Weights of a small image captioner.
Model: encoder activation geglu, encoder widths [64, 128, 256].
Training: soap at rate 0.0034, 6500 steps, batches of 512.
Rows from block 3 of the text decoder, named by matrix and row number. Rows with one number belong to one neuron. Each number is 200 + 20 x the weight over its row's rms, rounded and kept within 0 to 999. All counts start at 0. After the name is the row's rms in percent of the matrix's.
# fc1: MLP up (decoder.blocks.3.mlp.fc1.weight, 512x256), inputs 192-255
# fc2: MLP down (decoder.blocks.3.mlp.fc2.weight, 256x512, transposed), outputs 192-255
fc1.403,099,207,189,188,155,186,188,160,187,212,209,232,171,174,191,193,188,187,191,233,192,205,235,225,201,185,193,213,201,229,193,186,215,232,205,177,221,204,198,168,221,222,151,193,196,230,207,246,219,210,248,209,192,223,191,211,192,218,230,154,200,186,177,197,194
fc2.403,096,207,197,219,188,205,202,235,210,200,200,197,212,213,207,210,183,227,187,196,226,165,226,188,214,173,213,195,213,185,201,224,199,224,256,196,219,180,187,200,221,197,195,244,198,177,225,225,250,184,191,205,183,184,191,189,231,182,181,188,234,208,166,206,186
fc1.404,099,197,179,201,225,220,186,190,236,224,213,233,222,200,215,235,230,201,174,214,190,212,210,208,212,226,175,189,219,183,191,154,235,190,193,205,201,208,168,214,209,228,169,189,175,210,213,186,231,171,155,211,189,203,203,205,173,221,200,171,196,237,215,176,202
fc2.404,090,201,205,190,208,223,172,218,238,143,193,154,184,211,210,212,205,217,218,187,197,198,187,213,218,206,204,209,204,224,223,197,180,197,175,200,205,185,204,200,201,183,171,213,250,203,199,184,214,206,174,222,198,154,206,187,163,198,204,193,174,197,202,177,229
fc1.405,109,217,197,202,181,231,225,231,191,220,191,211,187,211,191,200,215,209,214,204,151,168,208,205,200,234,225,197,209,190,218,192,184,204,235,187,187,202,211,195,189,177,192,182,158,179,203,179,209,177,209,179,211,189,185,197,230,192,176,210,220,160,245,215,209
fc2.405,109,199,179,183,209,216,217,193,186,216,207,174,202,177,214,182,208,173,217,186,197,207,170,169,170,189,233,197,225,184,193,181,204,181,177,178,241,218,212,207,216,176,195,211,200,215,179,177,195,219,187,160,211,196,220,226,184,173,210,210,248,192,211,229,214
fc1.406,099,179,228,192,215,200,200,201,188,216,180,187,208,179,184,213,198,173,209,190,179,169,193,204,192,218,216,219,205,210,202,179,189,180,200,198,205,211,237,162,207,236,240,204,204,187,213,215,200,202,171,201,199,224,168,214,235,216,229,202,196,184,188,191,191
fc2.406,103,239,182,205,206,223,254,172,202,200,184,209,217,217,206,218,234,208,194,195,181,202,192,198,172,180,197,187,222,187,194,237,192,218,213,194,209,193,198,206,185,153,205,174,166,227,184,210,216,179,195,203,195,204,197,169,228,222,217,206,215,198,194,196,204
fc1.407,107,184,190,199,207,186,188,170,225,202,225,172,207,183,172,184,216,194,188,172,196,227,219,221,201,191,205,173,218,193,198,199,206,192,164,224,165,195,194,235,185,196,192,190,164,233,182,191,217,211,211,226,194,187,179,211,169,222,155,197,201,195,169,197,219
fc2.407,091,206,196,216,178,166,144,207,185,172,183,210,197,178,210,208,228,182,217,206,156,243,251,181,153,197,195,223,180,221,202,202,244,210,188,242,179,183,173,241,192,191,210,203,223,179,197,209,189,200,227,207,184,204,220,169,190,189,161,192,195,224,197,225,227
fc1.408,096,197,209,199,186,190,207,214,223,220,193,149,184,176,206,183,234,206,192,161,153,204,200,202,196,210,203,180,224,184,210,181,205,214,190,153,246,231,207,241,232,191,210,195,189,207,210,197,196,241,203,190,170,220,210,197,182,171,202,227,171,187,220,198,198
fc2.408,099,187,174,225,219,195,202,170,170,191,237,233,218,213,174,209,204,193,204,179,209,195,192,191,212,207,199,213,207,251,210,183,223,184,213,189,213,174,201,200,202,205,179,212,200,222,221,217,167,218,230,194,189,219,179,211,178,195,202,207,204,227,203,194,196
fc1.409,095,194,207,207,188,202,198,170,202,188,200,200,230,210,196,227,221,203,191,237,227,244,188,243,186,201,202,198,193,226,183,183,224,192,178,213,204,207,185,196,177,154,193,202,197,196,204,228,233,197,189,229,200,184,232,217,232,177,194,214,207,211,189,213,218
fc2.409,100,173,154,203,230,207,199,211,205,203,188,217,203,207,182,195,185,206,242,176,245,208,174,214,222,183,224,207,257,233,210,183,183,191,170,174,177,179,181,193,241,211,194,181,179,181,217,192,193,200,179,195,221,176,192,192,169,198,210,216,182,189,230,223,194
fc1.410,095,220,210,208,202,192,189,178,214,194,201,234,195,208,220,211,191,206,216,225,207,199,225,163,194,206,177,200,215,237,179,181,211,177,227,221,180,212,212,186,182,188,223,164,186,164,199,184,204,208,199,168,216,218,163,181,187,232,173,175,198,172,212,209,195
fc2.410,087,229,202,198,206,192,191,195,248,193,183,198,190,192,185,182,208,183,246,184,183,205,186,228,191,185,220,195,187,200,177,197,194,192,208,189,207,210,198,201,220,178,205,224,206,238,189,193,179,168,229,181,200,214,256,195,190,193,235,200,172,202,217,212,213
fc1.411,103,218,188,180,145,188,212,182,224,201,187,188,234,232,179,219,202,196,141,199,202,196,216,176,197,199,213,197,182,210,184,218,201,179,199,187,193,191,191,207,192,182,209,195,194,188,231,200,187,188,190,223,201,210,190,186,203,240,258,211,243,184,205,207,197
fc2.411,110,209,224,206,170,215,190,197,200,203,208,161,155,171,185,228,232,220,194,175,203,192,183,198,206,233,223,195,166,222,175,175,173,224,213,226,193,203,226,225,189,166,176,189,183,183,171,188,205,199,205,180,172,168,214,222,227,179,195,206,204,176,215,213,207
fc1.412,103,218,222,160,194,211,181,195,178,181,184,216,221,213,193,219,241,196,215,199,197,193,179,245,236,218,233,210,217,187,158,201,173,226,164,232,165,199,220,191,211,196,176,220,190,183,233,186,196,216,193,193,204,195,164,188,207,228,178,194,157,207,199,201,188
fc2.412,103,195,189,202,219,197,168,209,213,218,239,236,154,197,218,213,213,205,215,215,217,196,245,196,182,223,195,206,215,207,203,199,199,190,202,236,194,197,194,233,213,169,197,221,177,198,191,202,191,196,193,213,255,220,217,203,182,220,223,200,167,194,206,210,200
fc1.413,097,188,205,200,200,179,212,174,210,191,172,207,187,233,224,182,201,188,200,189,215,200,204,195,239,176,198,180,169,165,185,199,213,176,234,195,207,197,194,176,149,190,194,203,215,208,196,247,222,187,214,195,221,202,225,164,219,207,209,237,192,181,182,216,179
fc2.413,099,207,229,209,222,207,216,194,180,205,158,168,217,199,216,185,229,197,211,210,206,237,213,215,226,237,210,213,178,199,211,177,204,220,215,199,219,196,180,219,208,174,212,203,207,206,210,167,211,180,233,232,197,218,202,199,199,214,201,199,196,186,194,184,182
fc1.414,106,195,191,209,219,221,186,215,197,212,235,173,231,207,190,157,202,213,188,199,205,222,161,251,202,209,178,200,210,233,177,206,168,206,176,205,221,193,210,179,218,216,206,155,219,217,178,178,160,207,198,193,251,209,185,217,219,227,207,194,223,173,208,192,220
fc2.414,114,197,196,188,197,214,203,192,185,208,242,206,199,218,201,198,227,229,210,201,188,222,165,203,197,187,201,226,220,225,217,223,199,226,204,199,209,213,233,235,188,241,181,179,186,208,224,209,211,157,190,197,183,191,195,192,192,194,206,228,192,185,159,211,252
fc1.415,101,236,206,226,217,181,205,179,205,215,187,218,206,216,217,222,228,192,196,176,192,231,218,215,205,238,241,224,223,215,190,207,195,225,232,177,158,215,186,195,204,186,230,190,213,203,207,193,205,168,218,203,174,182,204,213,191,239,204,207,216,252,194,213,186
fc2.415,100,208,175,189,196,215,197,203,198,213,215,196,220,230,211,200,175,204,217,215,165,202,213,183,188,204,215,164,186,208,219,194,203,178,251,214,230,206,208,221,231,216,224,193,197,236,225,186,166,207,189,226,195,211,202,226,196,178,163,195,237,218,227,221,185
fc1.416,103,225,206,208,215,186,218,230,200,236,197,180,189,230,154,186,213,219,203,195,215,217,180,176,219,207,214,190,188,203,165,209,212,208,241,216,204,171,177,190,210,197,220,181,189,186,183,189,196,203,206,211,254,184,201,192,199,205,191,187,189,182,203,210,182
fc2.416,118,183,188,192,194,173,213,206,210,194,200,200,194,210,204,178,195,206,166,227,200,214,191,215,160,174,223,183,217,195,214,172,216,188,214,223,186,189,227,182,182,229,226,168,217,186,159,176,174,190,185,179,264,202,187,230,216,228,197,175,198,200,196,169,212
fc1.417,107,195,214,195,219,169,207,188,222,225,178,201,213,178,201,201,163,177,180,204,228,202,156,215,157,213,173,196,216,193,188,189,166,149,196,188,198,216,219,178,233,244,185,195,191,218,179,199,237,210,197,197,220,211,184,198,211,136,200,193,205,221,174,191,200
fc2.417,104,173,189,209,193,206,221,188,229,221,186,218,196,194,173,199,229,198,179,195,214,210,195,205,176,238,170,209,199,221,210,196,244,179,215,195,202,175,165,220,186,151,189,215,218,171,221,192,186,221,208,194,200,207,216,218,207,191,188,195,202,164,231,187,224
fc1.418,094,202,234,238,212,217,201,181,220,220,197,229,201,240,194,215,203,196,181,202,169,203,194,189,214,161,196,206,200,191,188,182,215,219,227,180,207,218,173,190,156,204,197,203,193,186,225,200,218,197,245,192,219,202,185,212,208,189,198,221,193,188,229,187,170
fc2.418,099,221,197,230,175,182,163,208,193,203,190,246,173,180,198,203,203,200,203,200,205,184,210,175,222,178,196,213,221,220,208,170,209,210,210,210,178,201,195,210,199,174,165,194,227,208,184,201,219,235,184,183,177,182,194,233,169,203,168,190,222,217,196,195,224
fc1.419,097,201,208,181,213,188,212,222,171,206,207,201,172,193,193,212,208,212,185,168,192,199,159,223,187,219,209,255,214,197,179,198,199,203,210,221,155,222,177,175,211,199,192,212,178,178,202,220,219,216,175,212,192,197,229,158,187,176,210,205,208,201,216,214,190
fc2.419,094,204,194,219,203,217,191,176,174,199,223,178,203,180,194,220,206,236,209,216,207,180,203,213,208,178,192,209,218,224,202,215,185,231,214,213,196,199,195,209,188,152,222,178,210,193,179,195,188,239,201,186,171,200,195,195,212,207,183,202,228,180,192,168,196
fc1.420,093,254,230,180,198,192,227,202,192,179,211,220,184,152,219,200,211,220,198,170,186,209,203,197,176,224,175,200,200,209,198,199,204,178,196,241,225,212,186,205,215,211,192,192,204,216,190,194,218,188,202,187,211,190,190,173,202,184,206,171,181,211,212,181,198
fc2.420,095,224,220,202,188,207,164,160,220,201,199,201,182,219,197,216,199,192,234,215,208,197,193,180,200,170,247,213,216,208,222,197,182,213,174,217,239,187,231,193,210,207,175,194,219,176,210,201,195,161,187,160,202,229,181,202,197,229,186,205,196,216,193,195,154
fc1.421,103,145,194,197,255,204,231,217,201,214,184,201,192,172,185,190,198,240,186,216,207,206,201,217,211,210,214,207,226,195,220,209,194,199,197,228,186,240,205,217,223,214,209,220,203,204,196,198,238,192,251,210,185,191,219,219,168,173,204,213,195,193,179,179,228
fc2.421,094,205,220,212,226,185,235,178,217,163,224,214,232,183,170,217,216,200,227,177,187,191,212,209,197,225,164,214,167,190,223,201,178,190,197,176,209,202,183,211,199,181,194,185,207,234,263,218,182,175,193,202,221,220,193,201,214,183,209,174,207,228,216,196,182
fc1.422,102,237,226,187,189,194,204,193,252,198,179,178,230,231,197,219,213,225,220,241,209,220,188,195,210,208,181,180,183,182,233,234,170,202,229,217,190,189,195,242,175,198,220,198,206,216,200,205,215,159,218,211,193,213,221,178,195,174,183,172,188,188,215,212,201
fc2.422,093,167,200,169,182,232,200,205,206,203,208,165,157,170,178,214,199,235,176,206,215,215,204,178,185,175,195,198,192,222,192,214,171,199,224,233,160,201,175,219,175,182,195,204,174,212,205,224,194,181,196,196,203,202,208,185,184,240,212,215,193,214,243,164,204
fc1.423,094,207,202,198,225,211,206,200,232,202,211,194,143,210,193,201,208,186,232,158,193,178,204,182,208,199,179,197,199,233,208,201,195,218,248,231,241,221,173,177,187,220,184,182,208,233,204,214,208,205,226,214,214,221,206,199,210,218,216,167,223,204,185,174,220
fc2.423,083,203,160,206,157,225,207,175,218,183,175,167,196,180,184,169,179,203,207,214,181,221,175,230,197,196,191,183,209,184,207,216,179,193,207,186,213,169,192,190,159,205,211,190,214,182,184,185,194,213,207,215,192,222,165,221,195,185,191,177,218,215,216,238,176
fc1.424,102,243,237,199,215,171,207,202,187,177,151,189,187,190,222,217,233,175,199,244,220,215,180,188,207,161,199,178,214,220,222,203,187,204,195,229,168,217,186,206,206,220,211,187,214,167,203,154,178,175,238,208,199,205,191,188,198,217,200,190,207,174,193,190,217
fc2.424,088,240,185,220,163,216,203,194,233,187,232,185,199,199,196,188,188,187,210,192,197,196,228,185,215,227,220,201,205,223,198,198,210,172,166,224,200,186,210,196,217,221,211,235,171,202,175,193,181,230,201,198,215,184,204,218,220,174,203,216,182,207,203,191,201
fc1.425,097,185,193,204,193,211,214,207,206,213,207,213,192,231,192,190,191,185,242,202,193,215,210,220,163,216,212,187,234,197,203,187,183,169,173,205,192,198,187,184,167,235,201,224,190,201,168,174,244,214,197,216,190,191,191,177,189,181,184,219,222,193,188,176,193
fc2.425,089,234,183,181,211,214,205,222,214,178,204,203,187,216,196,161,181,204,199,199,204,181,181,176,218,210,173,212,193,191,185,241,198,229,171,188,177,185,214,205,177,212,208,179,206,195,194,211,163,200,228,210,186,163,187,201,187,192,211,214,195,226,223,179,231
fc1.426,099,229,212,178,186,172,181,183,215,199,178,213,225,222,209,206,162,247,169,179,196,188,192,196,221,204,208,190,212,213,180,203,225,199,172,230,199,198,215,174,226,180,171,231,163,232,193,224,176,217,169,200,218,215,198,197,182,200,190,208,229,195,198,199,194
fc2.426,113,232,190,212,182,179,194,207,227,207,211,247,228,222,182,177,203,230,187,185,212,194,190,218,199,230,261,182,194,172,191,190,227,201,154,213,200,231,180,224,185,193,182,214,196,209,181,237,207,193,180,169,177,202,186,206,208,225,206,218,193,209,209,189,189
fc1.427,102,231,218,191,200,217,160,221,204,207,178,180,188,176,197,211,186,196,246,158,190,198,220,201,215,203,225,208,186,170,208,180,215,238,216,202,215,230,171,182,217,208,185,210,203,189,193,240,222,237,225,202,191,209,221,171,198,206,205,194,216,168,187,220,185
fc2.427,098,198,187,215,188,173,199,179,222,198,197,203,183,206,242,194,212,193,198,227,184,178,169,198,185,224,201,185,186,231,180,212,236,192,206,200,159,211,188,211,178,209,206,191,187,233,232,193,241,193,182,215,219,196,177,195,172,208,139,128,189,208,215,205,198
fc1.428,102,209,198,216,213,198,202,197,221,196,225,173,192,195,223,216,231,208,228,210,192,202,226,221,190,192,206,156,214,205,219,208,180,173,162,219,198,208,200,213,181,205,213,206,189,181,204,198,214,228,192,166,177,232,205,189,201,173,200,204,177,197,187,169,151
fc2.428,104,195,194,199,192,180,190,206,215,193,223,189,205,213,219,198,194,187,204,200,187,190,192,203,186,199,174,202,182,185,210,169,229,260,214,213,198,250,185,224,202,186,165,208,187,186,221,180,198,203,184,187,176,202,141,233,188,144,235,154,202,237,210,211,213
fc1.429,105,213,227,211,172,193,174,179,236,192,180,184,199,204,225,166,211,199,192,204,212,212,205,168,184,228,197,190,219,238,176,153,186,203,206,182,217,223,190,202,220,213,179,213,190,187,206,207,214,236,231,181,205,235,179,201,212,221,183,214,203,165,192,158,213
fc2.429,096,205,156,199,193,198,208,205,188,194,196,216,224,198,206,189,201,172,201,180,205,196,229,210,194,202,190,186,217,179,184,191,191,189,201,160,205,187,219,215,229,194,179,220,166,180,219,216,204,155,193,203,218,213,168,211,177,225,226,188,240,182,215,159,200
fc1.430,095,181,202,200,221,211,209,222,178,199,214,198,211,185,209,195,185,193,204,224,221,232,229,236,221,185,239,222,206,210,187,179,208,187,196,217,229,212,227,230,200,190,175,229,167,255,206,194,224,215,199,226,178,208,240,199,208,193,159,194,203,193,221,225,170
fc2.430,098,207,225,173,238,189,187,185,176,236,209,201,214,199,188,203,206,220,189,193,195,193,194,213,218,203,218,240,206,227,222,209,228,211,191,222,202,230,186,203,209,235,218,220,190,223,165,165,223,212,194,231,209,182,202,170,218,217,166,213,202,227,218,159,226
fc1.431,107,195,230,196,221,195,205,196,220,203,222,232,183,197,222,219,236,205,196,189,177,186,167,188,199,195,198,193,209,192,183,239,177,210,194,211,217,188,197,208,174,194,229,211,178,203,207,216,253,206,223,201,209,211,185,230,180,194,231,168,204,200,226,204,195
fc2.431,106,208,216,203,219,182,188,195,202,188,211,225,194,211,214,186,189,200,182,187,162,227,184,214,186,214,213,192,189,216,201,203,175,179,181,162,223,143,193,170,183,224,222,184,201,177,210,193,217,200,173,222,189,236,224,187,183,182,226,204,189,194,184,200,210
fc1.432,097,178,207,216,192,223,185,230,228,206,211,216,199,169,181,200,205,191,199,223,156,204,183,197,193,214,171,182,235,187,216,197,207,184,201,193,228,209,223,173,179,185,236,203,185,184,188,193,194,207,171,194,202,183,205,212,200,167,174,240,196,207,187,213,201
fc2.432,104,155,191,172,200,201,216,172,200,189,206,204,153,208,240,179,209,171,201,187,187,196,243,170,186,219,175,222,187,242,220,173,206,211,206,182,203,160,227,213,189,214,198,236,226,220,218,183,180,197,219,169,223,197,207,192,182,198,177,204,181,197,191,184,163
fc1.433,102,168,216,181,197,237,189,201,189,220,201,185,205,194,205,224,206,179,194,189,210,207,222,170,203,197,192,209,221,232,188,218,185,194,194,250,192,215,216,215,166,199,182,238,171,160,171,168,189,243,230,220,214,189,211,197,200,232,222,171,227,209,183,212,189
fc2.433,101,211,204,207,187,226,223,202,183,216,201,203,178,204,231,196,198,218,214,218,188,207,201,187,180,222,201,190,242,205,205,219,187,263,236,195,230,219,158,203,212,206,224,196,221,203,186,175,220,191,164,168,156,208,194,203,250,192,186,219,216,192,151,220,192
fc1.434,106,227,207,189,226,169,250,199,226,217,193,204,203,222,189,184,180,231,213,236,163,200,223,224,213,158,225,169,235,203,171,206,218,194,214,177,250,194,206,162,164,208,215,190,172,179,223,192,190,217,204,207,214,230,185,165,197,190,177,212,189,207,173,204,205
fc2.434,085,202,210,164,189,200,214,212,158,215,228,154,209,204,200,199,209,176,215,170,188,200,198,217,192,189,198,190,202,191,168,205,223,197,179,204,179,187,191,202,184,172,209,215,191,217,177,195,184,192,175,189,211,186,193,196,187,179,175,207,226,215,210,190,229
fc1.435,096,197,224,200,215,201,162,205,221,190,165,168,213,218,196,195,185,196,197,198,160,194,195,195,208,199,212,163,222,203,194,224,190,208,219,209,213,218,221,188,234,225,215,226,208,164,151,205,196,193,191,226,212,206,199,192,214,205,211,172,190,197,184,189,224
fc2.435,106,197,249,237,187,193,177,182,202,233,217,190,194,195,189,194,201,228,182,192,177,181,236,200,223,194,174,214,210,203,150,202,207,205,236,159,197,236,208,208,212,181,200,237,214,211,207,194,192,227,196,202,183,196,219,221,186,197,207,159,212,226,197,222,254
fc1.436,101,185,197,185,197,220,192,203,190,193,228,184,181,206,166,225,195,185,202,221,175,212,195,179,190,199,197,208,220,198,194,224,173,179,249,209,213,207,175,167,218,225,224,189,176,205,188,186,215,213,187,181,213,228,200,222,214,204,236,214,187,189,201,211,183
fc2.436,104,174,189,219,189,219,207,229,191,198,204,163,200,192,212,192,203,205,241,213,198,223,175,198,225,207,204,210,214,184,212,208,192,225,218,194,189,169,225,225,223,201,190,239,230,200,200,243,204,185,194,188,187,164,208,212,191,209,184,217,185,183,213,169,201
fc1.437,103,211,214,212,198,224,202,169,201,188,207,194,209,216,198,214,225,204,202,226,229,186,191,189,201,216,194,206,184,186,202,194,159,220,179,179,198,209,188,205,199,190,205,232,177,184,207,156,203,209,197,206,221,203,195,188,221,193,250,182,212,202,196,209,227
fc2.437,129,205,185,185,180,200,229,173,207,179,194,215,203,185,223,198,171,206,197,219,197,187,205,171,186,198,215,226,211,245,180,175,199,203,182,208,215,186,213,206,171,179,232,210,202,184,252,193,216,186,233,222,196,203,168,209,189,207,239,166,186,192,229,189,213
fc1.438,100,178,205,232,189,202,218,165,177,222,200,199,190,200,168,199,210,167,209,206,208,229,205,199,219,178,192,202,195,190,158,171,207,188,200,226,192,197,204,165,205,196,157,189,192,210,195,193,182,220,186,201,200,201,212,185,216,194,185,204,183,235,234,194,228
fc2.438,093,195,179,207,210,201,190,177,179,181,220,259,233,147,183,190,166,187,187,239,211,223,179,204,194,178,207,183,228,191,234,210,213,189,178,169,196,202,229,186,178,189,231,186,247,244,237,211,205,208,210,230,214,177,217,203,195,209,221,215,215,183,195,163,208
fc1.439,095,246,201,176,194,168,173,177,234,204,181,190,223,197,199,195,240,185,227,205,198,215,192,203,225,188,199,213,192,220,187,190,178,221,194,219,217,246,182,208,200,229,192,191,211,210,190,205,206,213,248,174,167,164,207,187,230,192,201,222,200,182,199,211,195
fc2.439,101,199,229,210,206,219,211,205,160,204,177,231,221,215,203,209,187,172,187,228,237,202,187,193,215,155,174,163,190,202,166,223,239,185,182,181,191,239,173,160,218,187,190,213,198,156,206,229,201,156,194,198,232,244,187,217,232,211,200,222,167,217,185,197,193
fc1.440,099,205,212,150,212,195,161,196,185,214,213,199,203,201,210,240,181,196,224,207,197,197,169,196,200,193,204,178,199,201,225,196,188,194,147,192,208,168,219,184,202,190,163,200,206,177,190,203,202,169,200,185,199,241,199,194,199,204,194,188,197,198,223,167,212
fc2.440,111,168,175,237,234,218,200,192,198,201,183,211,189,167,199,167,221,232,180,188,211,190,216,213,211,217,199,226,195,186,202,193,209,224,219,160,211,240,212,211,198,212,221,165,222,190,200,226,197,187,199,209,206,168,193,218,205,182,222,240,203,175,180,210,197
fc1.441,094,196,201,199,200,182,177,186,225,199,199,189,210,225,210,191,194,192,213,203,206,189,216,229,207,198,135,200,180,174,165,218,191,208,214,167,183,195,230,186,165,234,212,171,195,181,232,211,181,209,180,212,246,177,185,218,221,167,195,175,230,232,184,227,156
fc2.441,101,196,209,191,198,230,180,202,175,184,227,225,230,216,207,171,190,206,213,209,170,184,182,203,203,200,231,214,209,166,190,167,228,161,222,191,176,198,232,164,230,214,213,216,200,183,217,177,207,179,199,195,218,181,198,228,205,224,259,196,169,202,190,189,170
fc1.442,108,225,225,209,199,212,154,211,178,207,197,216,239,196,175,196,197,169,197,196,215,210,170,226,188,151,209,198,223,221,203,201,226,189,219,202,177,211,198,216,173,235,188,155,179,189,210,185,210,170,194,209,179,204,182,244,230,212,220,188,179,211,212,222,185
fc2.442,097,179,232,188,226,196,208,145,168,194,225,204,211,185,191,192,175,215,236,200,197,210,211,176,184,192,198,175,187,217,153,205,227,218,203,219,206,192,211,208,207,213,214,207,177,218,200,213,190,169,198,204,212,175,220,199,207,197,184,221,191,198,202,163,161
fc1.443,098,203,191,192,249,176,192,197,201,216,173,224,171,193,190,228,189,246,210,200,195,186,214,180,194,196,185,172,204,215,235,211,189,195,214,207,170,203,200,189,205,213,193,240,173,213,218,199,193,218,192,181,186,207,221,221,189,249,193,197,205,153,240,194,201
fc2.443,099,194,207,210,186,209,193,183,202,201,218,175,197,136,213,192,187,200,222,215,219,205,153,197,169,237,187,169,172,180,170,224,226,196,205,177,203,208,222,208,182,203,190,233,198,208,186,196,206,209,191,233,154,178,201,183,222,185,202,196,212,175,205,187,159
fc1.444,097,191,192,214,183,200,161,221,182,213,172,242,192,204,213,189,239,199,201,192,214,234,192,181,198,196,181,197,217,211,208,188,237,192,213,195,180,181,196,199,217,239,197,169,145,158,220,184,184,204,195,204,201,211,187,183,188,171,217,177,206,205,157,244,203
fc2.444,103,175,201,232,207,214,192,185,223,175,197,204,205,218,250,180,188,166,151,219,212,168,194,200,161,207,207,213,190,223,194,162,190,224,191,200,210,211,209,159,202,197,197,169,183,195,230,188,242,230,200,164,236,188,204,186,228,193,215,216,179,210,181,217,190
fc1.445,097,202,215,185,196,193,214,196,162,207,221,198,215,159,198,228,198,209,215,151,190,190,230,221,180,175,209,190,192,209,205,193,187,208,203,194,177,197,180,228,174,226,168,218,191,206,153,170,202,192,237,200,176,198,197,176,229,205,193,168,201,205,206,198,193
fc2.445,104,201,222,220,202,241,164,209,219,217,233,179,196,156,187,205,209,184,197,176,213,203,240,193,182,209,169,179,226,185,205,223,220,187,216,174,224,230,199,201,196,206,211,198,251,221,234,206,200,183,216,212,198,189,204,147,215,183,212,176,204,189,202,179,228
fc1.446,090,202,217,236,202,207,171,202,223,189,163,202,216,201,208,210,205,204,180,201,204,203,241,213,179,169,195,178,204,200,223,230,199,166,172,201,221,199,187,239,204,205,167,174,211,205,193,200,245,179,206,199,221,208,204,209,228,190,187,164,219,177,200,197,197
fc2.446,084,191,174,220,220,212,193,212,197,218,220,212,232,230,175,196,203,243,212,206,212,203,199,211,189,188,244,215,192,176,165,223,214,169,166,189,190,214,187,201,186,197,136,256,181,186,214,223,219,199,190,171,191,217,201,137,214,193,175,196,183,209,182,191,205
fc1.447,104,207,214,174,230,198,206,210,150,207,213,208,221,212,202,163,222,259,197,195,186,188,199,192,206,201,203,185,224,172,152,216,212,185,179,232,171,219,188,199,224,238,184,204,182,191,219,184,220,227,188,170,179,220,161,213,175,199,205,254,183,197,195,178,233
fc2.447,103,178,222,227,193,232,186,207,194,190,225,204,166,205,200,209,218,220,201,181,231,201,230,180,224,230,178,186,225,201,205,195,189,206,188,200,222,227,170,227,194,199,186,212,199,219,175,263,216,215,196,193,213,185,187,206,197,212,199,208,211,181,207,201,187
fc1.448,088,211,209,190,215,203,202,191,197,213,203,216,177,168,202,235,156,183,209,225,189,131,196,222,205,192,191,200,203,189,185,225,180,223,168,231,218,194,201,168,198,186,161,173,167,199,246,175,191,147,208,178,207,187,185,209,177,228,186,202,186,206,214,205,217
fc2.448,104,213,186,182,174,190,193,210,162,213,210,194,237,227,212,197,199,213,209,205,181,201,230,195,205,214,211,190,209,185,198,208,240,220,182,192,220,236,158,197,187,182,225,199,213,228,219,200,197,197,172,194,160,192,201,177,201,199,198,213,201,203,231,247,189
fc1.449,109,201,199,202,192,186,199,202,170,197,184,199,224,207,215,220,208,182,257,210,234,217,182,187,171,187,222,193,219,202,161,237,162,172,208,190,240,200,195,200,186,185,201,203,225,149,165,193,210,168,221,198,229,203,182,208,220,199,209,206,210,215,194,208,202
fc2.449,100,226,160,211,171,158,177,170,205,168,198,215,231,187,208,189,201,230,205,182,195,162,185,230,181,171,199,230,206,235,178,229,203,172,220,192,187,182,179,203,168,186,193,190,224,212,202,176,236,185,207,202,162,216,184,188,208,208,153,209,173,209,196,163,192
fc1.450,102,193,212,225,205,183,215,181,225,191,164,232,192,201,208,175,177,214,204,195,207,186,170,194,195,229,193,204,190,185,196,182,209,210,202,247,197,207,172,231,159,219,186,202,241,223,215,191,227,189,186,202,189,178,177,195,214,190,175,210,226,171,225,190,177
fc2.450,101,173,208,175,191,173,191,206,241,198,219,181,201,207,236,218,210,191,201,200,197,217,180,198,205,222,196,167,195,156,196,233,196,198,168,203,192,241,218,171,175,206,210,193,188,223,199,225,151,217,219,182,193,234,207,249,203,196,214,209,202,222,230,215,188
fc1.451,107,201,203,184,166,187,167,204,222,164,189,211,225,232,213,193,221,191,223,191,190,207,213,224,207,203,227,169,198,220,228,188,190,222,195,210,208,210,216,249,217,201,226,197,188,191,179,219,204,213,240,207,219,218,177,183,196,146,186,217,187,213,211,246,210
fc2.451,103,182,190,164,191,192,199,187,179,220,220,208,186,207,216,211,190,189,196,194,185,232,161,220,197,213,210,210,196,193,193,190,193,204,224,194,187,199,210,191,178,216,220,219,245,172,170,175,221,209,198,182,152,214,191,178,218,188,177,208,229,187,203,193,214
fc1.452,101,227,229,203,221,224,170,240,209,204,228,213,206,210,195,194,205,199,203,212,165,200,195,170,215,191,206,212,181,168,179,181,195,220,213,213,219,212,233,211,205,231,240,180,193,185,209,186,216,185,194,178,202,245,188,195,249,168,207,188,201,195,234,236,197
fc2.452,105,164,185,182,221,167,193,223,196,202,173,182,216,226,159,212,201,177,208,210,195,209,206,213,212,187,209,159,211,192,232,178,203,164,178,202,214,222,209,216,228,191,218,197,197,207,199,207,197,202,218,196,220,200,183,189,197,203,234,214,184,204,234,220,186
fc1.453,099,190,197,170,195,183,182,222,189,192,199,211,200,215,206,200,141,174,226,192,200,209,205,214,199,173,200,184,189,162,193,193,218,207,220,188,214,204,183,195,219,179,178,204,183,211,201,208,185,193,210,171,195,185,168,208,189,179,191,207,204,209,209,225,202
fc2.453,107,201,189,200,228,186,199,198,187,206,220,155,213,190,183,188,176,212,201,240,192,215,196,201,204,194,155,220,181,231,234,189,202,197,198,225,191,238,207,233,193,201,222,167,196,233,174,222,165,184,170,215,205,195,150,196,237,172,285,168,193,221,169,188,207
fc1.454,111,210,228,210,198,201,204,236,165,214,152,203,212,203,199,194,243,213,187,159,222,193,235,199,221,206,207,219,216,150,187,206,192,161,198,189,227,171,213,207,199,213,224,167,223,222,215,178,222,186,177,197,197,226,189,183,192,222,211,202,185,184,227,210,214
fc2.454,111,182,185,204,154,180,195,200,226,193,181,197,203,198,199,167,215,163,229,173,201,213,170,161,217,191,210,220,204,196,213,189,176,185,207,215,187,187,198,188,175,189,198,200,209,185,198,213,211,188,183,232,191,159,203,199,153,213,211,217,208,213,165,194,178